From a checkpoint of a small autoregressive pixel model.
Model: 10M parameters, width 384, norm layernorm.
Training: soap at rate 0.0018, batches of 64.
Rows from block 2 of a small autoregressive pixel model, named by matrix and row number. Rows with one number belong to one neuron. Each number is 128 + 32 x the weight over its row's rms, rounded and kept within 0 to 255. All counts start at 0. Numbers have three digits each.
After each neuron's rows are labels from the 100 images, of 14976, where the neuron reaches its highest value: "strongest on" is what is common among them. Only what is clearly more common there than usual is listed. The data: microscope photos of single blood and bone marrow cells. In brackets: how many of the 100.
# fc1: MLP up (model.blocks.2.mlp.fc1.weight, 768x384), inputs 308-383
# fc2: MLP down (model.blocks.2.mlp.fc2.weight, 384x768, transposed), outputs 308-383

fc1.735:192120146113091151128108088111166163114073150128187128161148141189118097184123132141159105087128128223109159128128128159128128115097180156182128116097139095111140172083134128128160119128180128086128165170125113114128092128128096
fc2.735:062128128128173102187140128120107133090184128172173075065111174134128109179055095071128108195134128108155128153181159117128128164120064162096128086128128128198103128116183191128128164098128165128128128170087128162128184096161120
strongest on: smear: peripheral blood (40)

fc1.57:123128089127076124097137109098179148128116082170134166116126161056128124126135086049128195088128128177100154164130128118170128116218076128128098107128130118128105128120167188128098128101083128105128128128128128118173167101128087
fc2.57:158128079097087107114128159082128128072159126148169128184164169116115055128180102128128128075129113141135191089119128128117136128121086206182140072077148097128155128130128147128128143184128201182141199132104165172125108111128128
strongest on: cell type: artefact (37)

fc1.730:093084160152186180113109040096102128197139111088075119090091162096158128128197183128104117128128128174136055128112076139136128126128160128128128128098162128077131166128027118144188116128135128018128128142090175128081133135135152
fc2.730:128152128147159128184165128113159116150140119140128128147033109148075128128101092195128158128110128128071170128160147128244099128128128113128128153126140157128168128158128140128090128117117122128125156097128139128136181128063065
strongest on: cell type: artefact (28)

fc1.141:127161096080137177118167154153094171108101128157084092099213160076183146115128079074159045088128099128123130128169128143128173128089128108129128149128086051128113128070156133095106115122128126112083128128144127103128116140128128
fc2.141:128128144122103149128098130128122129080199128156118128092212097128076111145106128104112214126150181153163128156146141072128156103169128153153095102116163110160104154128128119103100128128092153128128060118128115096128173152091128
strongest on: cell type: artefact (32)

fc1.484:168098080128125158105128128166198128128128128106128104104146110097130146061135085118115128139197128128129102171128094228134039112136175114055166101177182170117099128128193128128105152177120140165059157128115128080126107174080111
fc2.484:176140128131154128128126128128128102091132167108117173144117117128224128109125094117162097128106128105142128201109224120155128130153128122128155128103128057128128103128128142175128128069137128128086120137128223128128158125100064
strongest on: cell type: promyelocyte (40)

fc1.439:093128088121076128128111164173042121128128157109145085101128193128128152128064151128147155169096112175128099071044159124150114122128131135108178150097186113128128128099119130096145116078128104128103128153128189149128145173139141
fc2.439:088128165121150108128127128118162128113196128122132128132167128128128128086147139167081078141126144128128088126163128101145103128128162128082128207128073128128124098185122202081041077066128168187202128120195115148128128177189139
strongest on: cell type: segmented neutrophil (54)

fc1.149:140106128128128116128128100144080128121055152117128128086128128062155084146183131128128122108134172170128090106153128098178128130052128140192080139128080129147132128168128128115128145108128044149123120187113145098096128166183189
fc2.149:128056108145151123128128128114128128120179144124098195133189196160128081108114187184101191128159128103134084128073128128109128128070138084111128150128099080128217072128052128128128128125056078128152155081135128128110128096128137
strongest on: cell type: segmented neutrophil (56)

fc1.756:126111155220128128121128128148074107155094150184119141175128116116128125165120164118128154134128137110099128069108169108141128128165171111074128128157066128148202150179128102052144062128128128172128143114128165146202049187128044
fc2.756:084156104128117161072160128102133175128124119137049123204135128086080156066077134119128088126096055128079165116128128128128089064128135055120128122178125135128138128128168123116112124169147092127187128166128116218151140104131092
strongest on: cell type: eosinophil (51); cell type: segmented neutrophil (42)

fc1.508:128165128128128186128120147114128099163139064158128086108083151128128101149137128128155128119082128128072128128128184164123128128136193116095107103157102128116055136107237128128128080128098151077167139105128120128122109149212185
fc2.508:099128128128166137128128168108201068049128094128117148182164083101167128142156101128128159168192172083149128147132130056163160128159128153137160128161113136097121187113128126080128130146128081194120128137090128128124153186139037
strongest on: cell type: segmented neutrophil (65)

fc1.155:128128120128152128147129063115128128080098128123139220128094141128153102144097124160071128134207128148128098128148100061093128128128128128109128066150128136179096176128079128128091081128129128099128156039142065128128139151131128
fc2.155:120128147140141146162154128077084071057178128088128128128191128111146128128143099157128121128128128129094146180128084128086134075119134123128151090128128112128158116163190136108122179153064128105115097115128113164128175128151124
strongest on: cell type: erythroblast (87)

fc1.380:128117128128144115170120172128125117128074128201128127105128128204112173219109100186180081037069141097122128128128128090128098096097165106171103118141128101128169106128155173095129128170128146112128163125128086128172121102128175
fc2.380:169199159074136128128123128128126146154107141128176128128103128143128126128107095128067119128128140128133106094179128107128128130108130187128124130056128128128128207174112128128083097128077128128149113128128128157139141139128096
strongest on: smear: peripheral blood (38)

fc1.738:128128128071159128128064112128128166129128192112156128101132110141079128144061128113063128128092128128129152064113119149128128128091121097128108128128131151089156088128128128128123154110132128187112169128170128147128076128111029
fc2.738:147128227128139204131161097117128120084196128195128128128128176173144128100128162086167124136065128096149068156128128212143128134128114128165128095128113077128128173128128147128128078106114128088128128222099128114099177111165128
strongest on: cell type: lymphocyte (39)

fc1.545:128141089128064146149155137111112188153133171128063128128139128097234128128128152090140136128187128128128171128098136153161069128128128128167132128091147163048128073152128173166096069128182106177098128116122135127128128128147128
fc2.545:128112123041096147071179104071113097148177173114120128128128113119163170101087205128128148128124066128128149128129160023111092132128151128128128120070128128143129128128160153128230128084128058128133149161149051110128123164049128
strongest on: cell type: promyelocyte (36)

fc1.487:128128162191149128079110121164087112128090123106075092137128153125164128099113117121065101128199128128219128138128071119128128120128128166122087093101049137122128182126094157144120128128128182071087137180089103092141113171141117
fc2.487:128171128103185191119113128159121221128216082128128176141188108099166128082195085128187185128099128128079167134128128106092190155128121065175128176119128128138124145143128128128098086128128104128124128128156128112112171146076128
strongest on: cell type: artefact (31)

fc1.541:115101147117200152128122145099128128128128106146187131128104109136185143169128093194106128137128128128221072128128120160164090192145067097212066076128115108131214095122162128128128128084101100220128128165178173128127143128123128
fc2.541:123145102128131108080095128128175128128099140128128086192128160128158152116164128124110148143128202102120128128182128152128178128170128128128060116201128128108067128085095183158124128178169128209176128128090128111128117064133099
strongest on: cell type: lymphocyte (42)

fc1.212:134136128110128128235123200113048128078128111088128104080157095128128008173128128128167115128155128144128188144088128131128128128124128128176061128109128118128128063151163128145128184064067169168072128201159135128128128128061154
fc2.212:128102144097128151128038063128088058128115204154113128118128061153165128065095144087130199076077128171094118081129129127063128112180112117128166128128128110128128123128128135128113115126143116104053190096128149128171173128168085
strongest on: smear: peripheral blood (71)

fc1.296:102128103161171110150135128091128147223122137203048128223128128128104126109128089128128174138128036160128044128172128114128228211100127087128114113094128087148103144113128128183170186128148176106138163070113201152128167133091082
fc2.296:192110180119099128063152128131161156090120166069085090094189154152188100165128128090128046128077164221098158128173068100128058128137119170128129128128099128113128128128150211080167071128164101106101128170105054042128163128128128
strongest on: cell type: proerythroblast (27)

fc1.147:035128094129189130152040108128103088128073151128128079122156106124103150148159184128128107100089128166104132128198125140134122123115120108126128165071128201098157128128140128089170119069151158128128150128133101174128128128128106
fc2.147:138075128165104181098246107186164088098128128158128151128128093150119042080074118110178145128150090128128128162153178128140128134208117138128128120107044128178154144111128099155116100103117103145145107149170064128079144126090156
strongest on: cell type: lymphocyte (44); cell type: erythroblast (35)

fc1.183:106128152079079128170156084128140188102111166074177128152128117118128128128178128094075128128110189115125128128088082163098128197083128080128102075131128037128086103104128128128128075131085191185141129128128147101183092134064128
fc2.183:128128128144160096108093124140107078180097152106143109128128128128093128145172128189163127128088101138243115113155076113128128137128187128128171128021128156093128164128128128111098128106128061085128117150122129132128175102128128
strongest on: cell type: promyelocyte (32)

fc1.173:131128128117102128078128128128086127128096142141038128185088079156116067102128128068084133133162096102093170049177128159147090143155128123128128170153103119128125113097128128128128128160177119126157224133119128120128099114110076
fc2.173:171074128128134065076128119091075156128095153086140128172138085096137091128128128128107144128096088148102128164128078137143135098128233128135056132130128128125153169128124064128128106169129092118136141138083148149125187140128132
strongest on: cell type: eosinophil (71)

fc1.122:128128123197080128128093142149138128121080128061128152128117117092128184104128159154047158087128160116141128130164128128149144143119154128118146174155120134128119128060138128128098156179143130115208157114123133176127133091128097
fc2.122:128132137128221128166139128136200128213120148128098086166121128128059085128140120110128182128130128137075128101120118131128134087128193100159128128143133189145187155117129160094128128081111128087081164144191128128096095110173123
strongest on: cell type: lymphocyte (35)

fc1.453:101128147100128090182069085074128144150168128115120128175186102128113176130101148148128150128103158101128128055128128154128157147157128084128137128128202120123169160103170128135143120128200128163105093111134181126194080128128119
fc2.453:108128112079149128128145144138134128093150173196163160173128128179122128081130087108151153089128135152128124128129188157187216111132076071146148176118093138126125143100155128164108149128109128145142075096145179128128128108117037
strongest on: cell type: lymphocyte (44)

fc1.624:082043123128126167120132103158175061135128118128137116099128128076143123153128091128115062128105128163125078128173136081125114095109126148192147128075149174128145106128128035127173128146121090162175100103063124088066129128128128
fc2.624:120029128127128089178144141043142158150128095128093172156128128153128177128128128168128141166128128144166137128102159148155126128160128076090115159095172131128182128172157119128128128101132204146059157128202128128123103096116128
strongest on: cell type: band neutrophil (27)

fc1.610:167128141128128159128063060142157128105128050128107149128145117128121121164090128057128136128159096051080086128164128128128128066084113128125177128150076091172172128104122146088134098130168120124125151102124128086185128175128119
fc2.610:142079144096120128169188180128108121145104146128128128098091159110135191068128087128090123128162128124157128181128101121128128113173199128043087114123128128084128128192164145073087130163128126147087139128120032095133173089167170
strongest on: cell type: artefact (43)

fc1.535:159136121128104149128128130060124139128075121128106110109128137140128182128096128128136158158115139150090159096128094119114204128102109105155142166131154128061128148134116128179146128157164117165144122125128190077163065128066206
fc2.535:096147128128186139149176144140093108131128128130128223179149128068129111172150128128117087175113128128128116128128120140167075160064128145154150175128066173128128144073108131136140159128115236128130128159192073102128177092111131
strongest on: cell type: segmented neutrophil (63); smear: peripheral blood (48)

fc1.714:092157128175096107087128122104126045050161128113146168128099170128128170159135109153128163128128047157083160108108114173128128128128179145096128055090128159105084107108114184162089140143117128098169214128128084128128128128199163
fc2.714:111099138115145124128128128128154157133177072128144122143113128128128141071183185128167128189176128094181102134090120114126128105128108128128124205192145117153128115128191128131138137126109161226128128052068182137091128190128054
strongest on: cell type: segmented neutrophil (40)

fc1.95:128128158070130120149128148128128072125128089167128128197171119098068114128128073128088147160123128137078164146196125092128110128164118157128216173128139067154128128128128102112106152128128134183109123102128111165156057164128101
fc2.95:128063186177128179128212128125148192128101128112110152117095126128128128075198148057128128127087066124183138128075128099074128128154128128103165175199085128097156218128128128166168128128164112128128167153169128135128089128128128
strongest on: smear: peripheral blood (91)

fc1.179:142128103098128133035047127125206128128176169073074103153105128128128128128128170159128128081045128128110128163210128115128176128122057130128128142092101158090128128137107128066128128042165171128128117119085154118128108121117176
fc2.179:170159094144072174107088152102085074128103087117128128152077131128092128128128128145187153128106081097160148128128090072128060128128119128160128113037178153127185135147093151139100098090128128218146047128128128118135128143097185
strongest on: cell type: lymphocyte (61)

fc1.213:098128188102158120091114051146154120128085106120198128131174101128107129075128117123120153088112137102109206157128202113091144058128128128128180070087171134121128150119128073114128183133128094166128128128094097161128078114126128
fc2.213:128086096128053170079148182226128116128170082128072128093087201128128128207225065128078165128129128128128182090142090128152128165117128128094098171128130124095133209101128128156164128127107163149164088128073135128141162182128128
strongest on: cell type: segmented neutrophil (57)

fc1.603:121136103150091083104111070128111050132128121120128135128129152106128128168163072138151128117157131128128128097177128080170177128128130132128132128128114182104143103102128111098128128097128210089128201096116086121151081128115148
fc2.603:138128141101086145128119091084202133091143107202080129128068128147170170079100138089128094134084122150095152128152128128124128099172088088087104140156138117128129128140128095128128122112110055134090128129168133182144142084106128
strongest on: cell type: segmented neutrophil (54); smear: peripheral blood (37)

fc1.40:128098126094128079128076088120158126077128128128058065128097099147128175128176111128083153110123136094121099155128062173145128158064204141117182128097128105089095104197170097094132128160072085133128092157133171128128128104107143
fc2.40:183128128128094141128155128081093128134081131198128128090128148152113163099087097169190181128128128128192096119083128128161123084169108128134083062157128128128128128112114111133128073145128128128132128127128090115166148093128128
strongest on: cell type: promyelocyte (27)

fc1.364:128091123067128128128102101042198108128146128128160109078128128079101150104136110128139092128128128109140128090171116175214110124108105128128079128137162146143128128146127197099137078128139128155173149128091106142059118125096178
fc2.364:091128162138131158128128212168168111155085128118089131128199128122059118128059118073201202128172197144113128093121140133104142140165203069128128073090081090109114128128132128072128067128171139124128146128170128128130196160128149
strongest on: cell type: segmented neutrophil (48)

fc1.460:128128153115158173084128128097193185128140168128050128114135156094171128128211101139089133145128128140185138104128128128085184132120128128069142110126118128083132128123128128053196130128128128082128128128128163152128159155128130
fc2.460:119108128091128109169128128128128127033058071128105122109128168081176128128104106128128069119056128081166095147128190096128116163128105106128172128128121128213130128137128152094128128143128042124128133065212128128144098108128088
strongest on: smear: peripheral blood (38)

fc1.518:134112128193128185123134079127050135115128171128078191141128178086112096196126159188128128128146166128104095128123128152063115092128128128164144128167102121169119199104128106103160115161161181072121169137110084128128113154116128
fc2.518:161121208084138147128145128076105173099158128106168124128195128080143165152081107053128128163128098085128167147128128100128092110128130123121118128196177117178098126167188098116118128156039177131107154128128096165161128128128095
strongest on: cell type: erythroblast (93)

fc1.345:128128102128089119070090128128146179128068128132128086128158137128128141174156128059134123040088128128136128146137140074123129143182132128140125128128128075141116128112157128128190104128128128128110137110128128067136145128164111
fc2.345:138128175130098194128144128113108169113156168128136128143128128096128114190128153151120126128128100128114128128128105206181093128128143128128164175208128140128147118151069129128067065111128150110128114118079128128128154077128092
strongest on: cell type: artefact (31)

fc1.693:128138053128124128184128107128103140171109163128128105135091175065128165082167130109128128139074128137053173090128161045128105078128128143128157128128208128089128096181089131097128122111096114128128204157077072085087128128153175
fc2.693:166120128128060093131128128097131128180048128128111128128181127120128167078091131191141128128127094128134042110128147077128157128208177154128080175102162193140154128079142128097128128046128116105128127144141151128145128130165175
strongest on: cell type: segmented neutrophil (93); smear: peripheral blood (91)

fc1.303:094186147117163128036098173128165128128111128128128108168112128097110177144128209124064097093119128128165128149128128136102039128128113075159128170171128112128156076142139155095128128106128128121171124119162089168058103191146128
fc2.303:143128056116105165173133128099158146207061102120129121189071143128167148128128128152165128190110128165128196110128128126145128125128142190160128044128134128154175128142062083079231077106128071128085128128128183128162128094082128
strongest on: cell type: artefact (35)

fc1.243:042105108155148172128128128082084131128089135152083128109128106102103128092066070151103128111128128148128128168142145197128106093128165128136128128089078128128126128064078184162128142159128128094145114128170065074122141098146078
fc2.243:128128142128151146197147128083153140128150113106093177181128128158100107128128128035128128142082128160101128164168148128128227140092096163128190146128121130128128093150151196147128132159128128160193137128121159072168128146096070
strongest on: cell type: promyelocyte (28)

fc1.280:103128174125191128190065128120199128128128128128094182137020079114128186128075128141128156161124045139128045058128128165105154116094108168128143128128128170128128166111172128108128129055128124146128133112151128080149128128128128
fc2.280:083174090128115038101147138078128112128185110091122151142069128128136117128159084128145126128119075164103094162149181088128096112128128128128128128062166076077179128128156125198102128124128128120125097128170113128120169133121137
strongest on: cell type: artefact (29)

fc1.434:128182084059029128124128128125104128128119097151128119128151128147131160174128126066128079063096128158147124128128141128128128128144197141144128156243084095153188128114058111128065109135157130110095123111191128049074141128157070
fc2.434:128160124094061157128128157128174128128126128128128151097128114141159083155139061128128128114161128128132083117128120120128127128083177155132104145128128076118128103176128159139103113072128119111082124178112128128136125122107108
strongest on: cell type: artefact (54)

fc1.97:117126133124128121059122092029128147102128128134128128128122076094130191162124128128081128128128128195070195082082082224128127128128120133115128128128116037181163198128216108093128144128128061101099128109117128128178113137057128
fc2.97:042085155128160192164092161116097128128101166129128108127170129128128128128130128128128128128128169128128128097092102084185076165159121181128093128178128128136151128174099141162176076141155128128101090160112169132128159128157073
strongest on: cell type: artefact (39)

fc1.286:163128128128128128129128096124099120106128092097128151164099108061077122076197062128128219128158104136128163111156128156169064121209128145138128121147121096169128128130128124140136108128181060128134092182128161106085146156083121
fc2.286:128131128128128128069128137128128128146135128128144060140187113128132081086151128128128145174109069149047179128100128082212128128128128084103079139111128128147128128167153169151128141209131128165172128128065071145162143128140147
strongest on: cell type: eosinophil (47); smear: peripheral blood (42)

fc1.376:112085140108184128112085097128157128179161163202128077128084128091128128103086117166128130109178087058179128139134109209084128136128141173128099183150128138150128104085143128128151076085061151088128181151128115128066107171105116
fc2.376:128111132211125117063128128137128127196143128182128128179112133108128128170144113128208044139096162184060128128044128086128157148165110066163084128144134142177085091121149128120128101128128117131128128178128137128178128128128128
strongest on: smear: peripheral blood (84)

fc1.368:122108117091123128110168114124109172128100091155100181152186138128143122131128092130112139128168128150134095157128155087128111139155130133119128091191110093146053128075128128093091128151105211148119141107128128024097103125087088
fc2.368:084128112128037128184119203077128101115097088128117128128157117128096128128128140057098128087128128148128128122105194149130118095128163128128145137156122030154106092066184118107085143128217128128126168186128064079128184128083211
strongest on: cell type: artefact (25)

fc1.524:105114128128162044069056108076174095117091174128096184120145128128136128128128128128128128181144128108144116166128099114069128128128104128128071197128201128128042091128128128128128128169128202167093128120128106129112128160128084
fc2.524:136087073128100128128164128128143010141125128128148178150084128084076118113128151135182187128128061128128111128128135071128065153128186128128173128089098128128122128076165126128128149106143117138195104161097128144128133128128160
strongest on: cell type: erythroblast (35)

fc1.563:158128153128126128128116143167128092102127144172128167143122105128128116127128128110153094159140112085150109110128126073135088077128097118132141124132128128169156128124116048079192144128081128135128128101100164128096118128145093
fc2.563:072106155164128128194131202113117128167128088128109167173201072128117128121115128153161128138077139105119184111128135128156096102140091098108088063102128134120083128169205103061128128092204167128146099128181128169136128140116157
strongest on: cell type: promyelocyte (33)

fc1.423:128100149128126128128128128105071106174163080128101086088123128152102106146161128144097059055128192179128128062128049195128143128066052172128128128056101137128162128128140123065154183124092094183172128185161128104137128108116172
fc2.423:128128127090128110128102190128128161128128173128140171231128128166128130154128105197128158146128155128102136098128171074128154160109128096128128128164139169096131128112147128153218087137157108128176113120128128128128166128171126
strongest on: cell type: segmented neutrophil (79); smear: peripheral blood (61)

fc1.292:159121166128105155128117135128128170168114057125128128128101067128150136160128123122095128167128054121118128149145125150128170128162128128128128079106119065128120103188137070128128128128128105097106128108128128167096092145133085
fc2.292:068150099083161181123131128092109089128135064131105080151098116112133132128128128160155148198128052177128128137101202128165128128123123128128166033128128128095194128128128109166128128136128128088128182120128080128090203128127128
strongest on: cell type: erythroblast (34)

fc1.653:124128128193162114104128128141128086160083223177128130163128128117128128074137140128128133114144121213104125122169145101128134136128128128092150153103128068128164128128103166136156070135128159176089164101063140092128128073142080
fc2.653:128091063092105124056128128181128096128126087145128128105139128084128063102169128128165128128122128154139084147128171128153128169134099128097210164128136128128164127165107128128118058136116115137139113128162128199140160115128111
strongest on: cell type: erythroblast (50)

fc1.697:128051085078095133141128128119094137128079115172128091162128152132128121146130130128128153086158128078187121063079159098143103088128119170033128128096167117137135182128088128136123140090159136128128140070113128128128163114128128
fc2.697:135125157128128101100148171148135126128177166088085154157057109131091170128128134132128155169098128168116186181171163128149126150125159128133109138128158157128126128146133128126128087158088156183152155143128189128159128129156118
strongest on: cell type: segmented neutrophil (74); smear: peripheral blood (38)

fc1.637:128105078128170128120107128128164128128100194128118103088128128128141107128184118119144131128102162128108128133100097053200128148146128128087103158138163154074107128128159138103164077071074158082082115158129137142063045180128186
fc2.637:105094128142124147086039217128095081128075090117157141178128127129152128128086162126137089128128128105128090128093095175128075128128128081128115127095093139133128153140128152156121128109128128158128128128128207087128128085104164
strongest on: cell type: segmented neutrophil (47)

fc1.676:165124122128171128116181128149114212177066080179163183115115087128132128156102176092087128064167128221137128196155071089074095132059093128128117204200112128158106153128128128128060148087128159138121146128137128193111167186128082
fc2.676:128163115107125128082109129086111128109073104171128131083128128088109128134132173128128141114152128107155098153128128128177128110169218128162090101187080128177144119181164098120162119128139128110128117158170128094139128128165128
strongest on: cell type: blast (28)

fc1.396:087147122189128096169083094081114091137088187146128148096153106101128128070128142128070160147182157093106128077128084074138107140106128102128128092147207093084113128128067094068061153136138111128185167089136128167128128128106196
fc2.396:077136180147151144128154102128154128179128128098082123124128128103085075143074139118128128105128144165090119098178125128128128083168162128124141128187156177127096182145146173063110101085090128059187078138128128128161168144128068
strongest on: cell type: erythroblast (49)

fc1.186:137060122128052107104067166182163146110128123134128103118112162142126104161194128128124166198095128128128128128097128128128170127128125190128161106128138128097159174139169128134106150105115105049128128071116128132128128128122090
fc2.186:132128083096144106128135128138128128074151077186128100128108148145141160098128128180125093154182128163064128157128166142128103062105169128097128128165097106128089133128128150128086215128232128123130080128128128110114147128128176
strongest on: cell type: erythroblast (38)

fc1.501:204128132120128118161135128128080128140139151114164078144194099157121168128128128166130128087128038134084076128128115128128128079128124128142128117192155128122128105105140128118190196213166145163072139128156133099185074128093055
fc2.501:128090114091128177128161128154111142122128128091073128107128150128128128128122067128128185112202146128243177099128174128109071196128131162125128112128128128159139135195136128128121120112077173128116128128080122144203192072192128
strongest on: cell type: blast (25)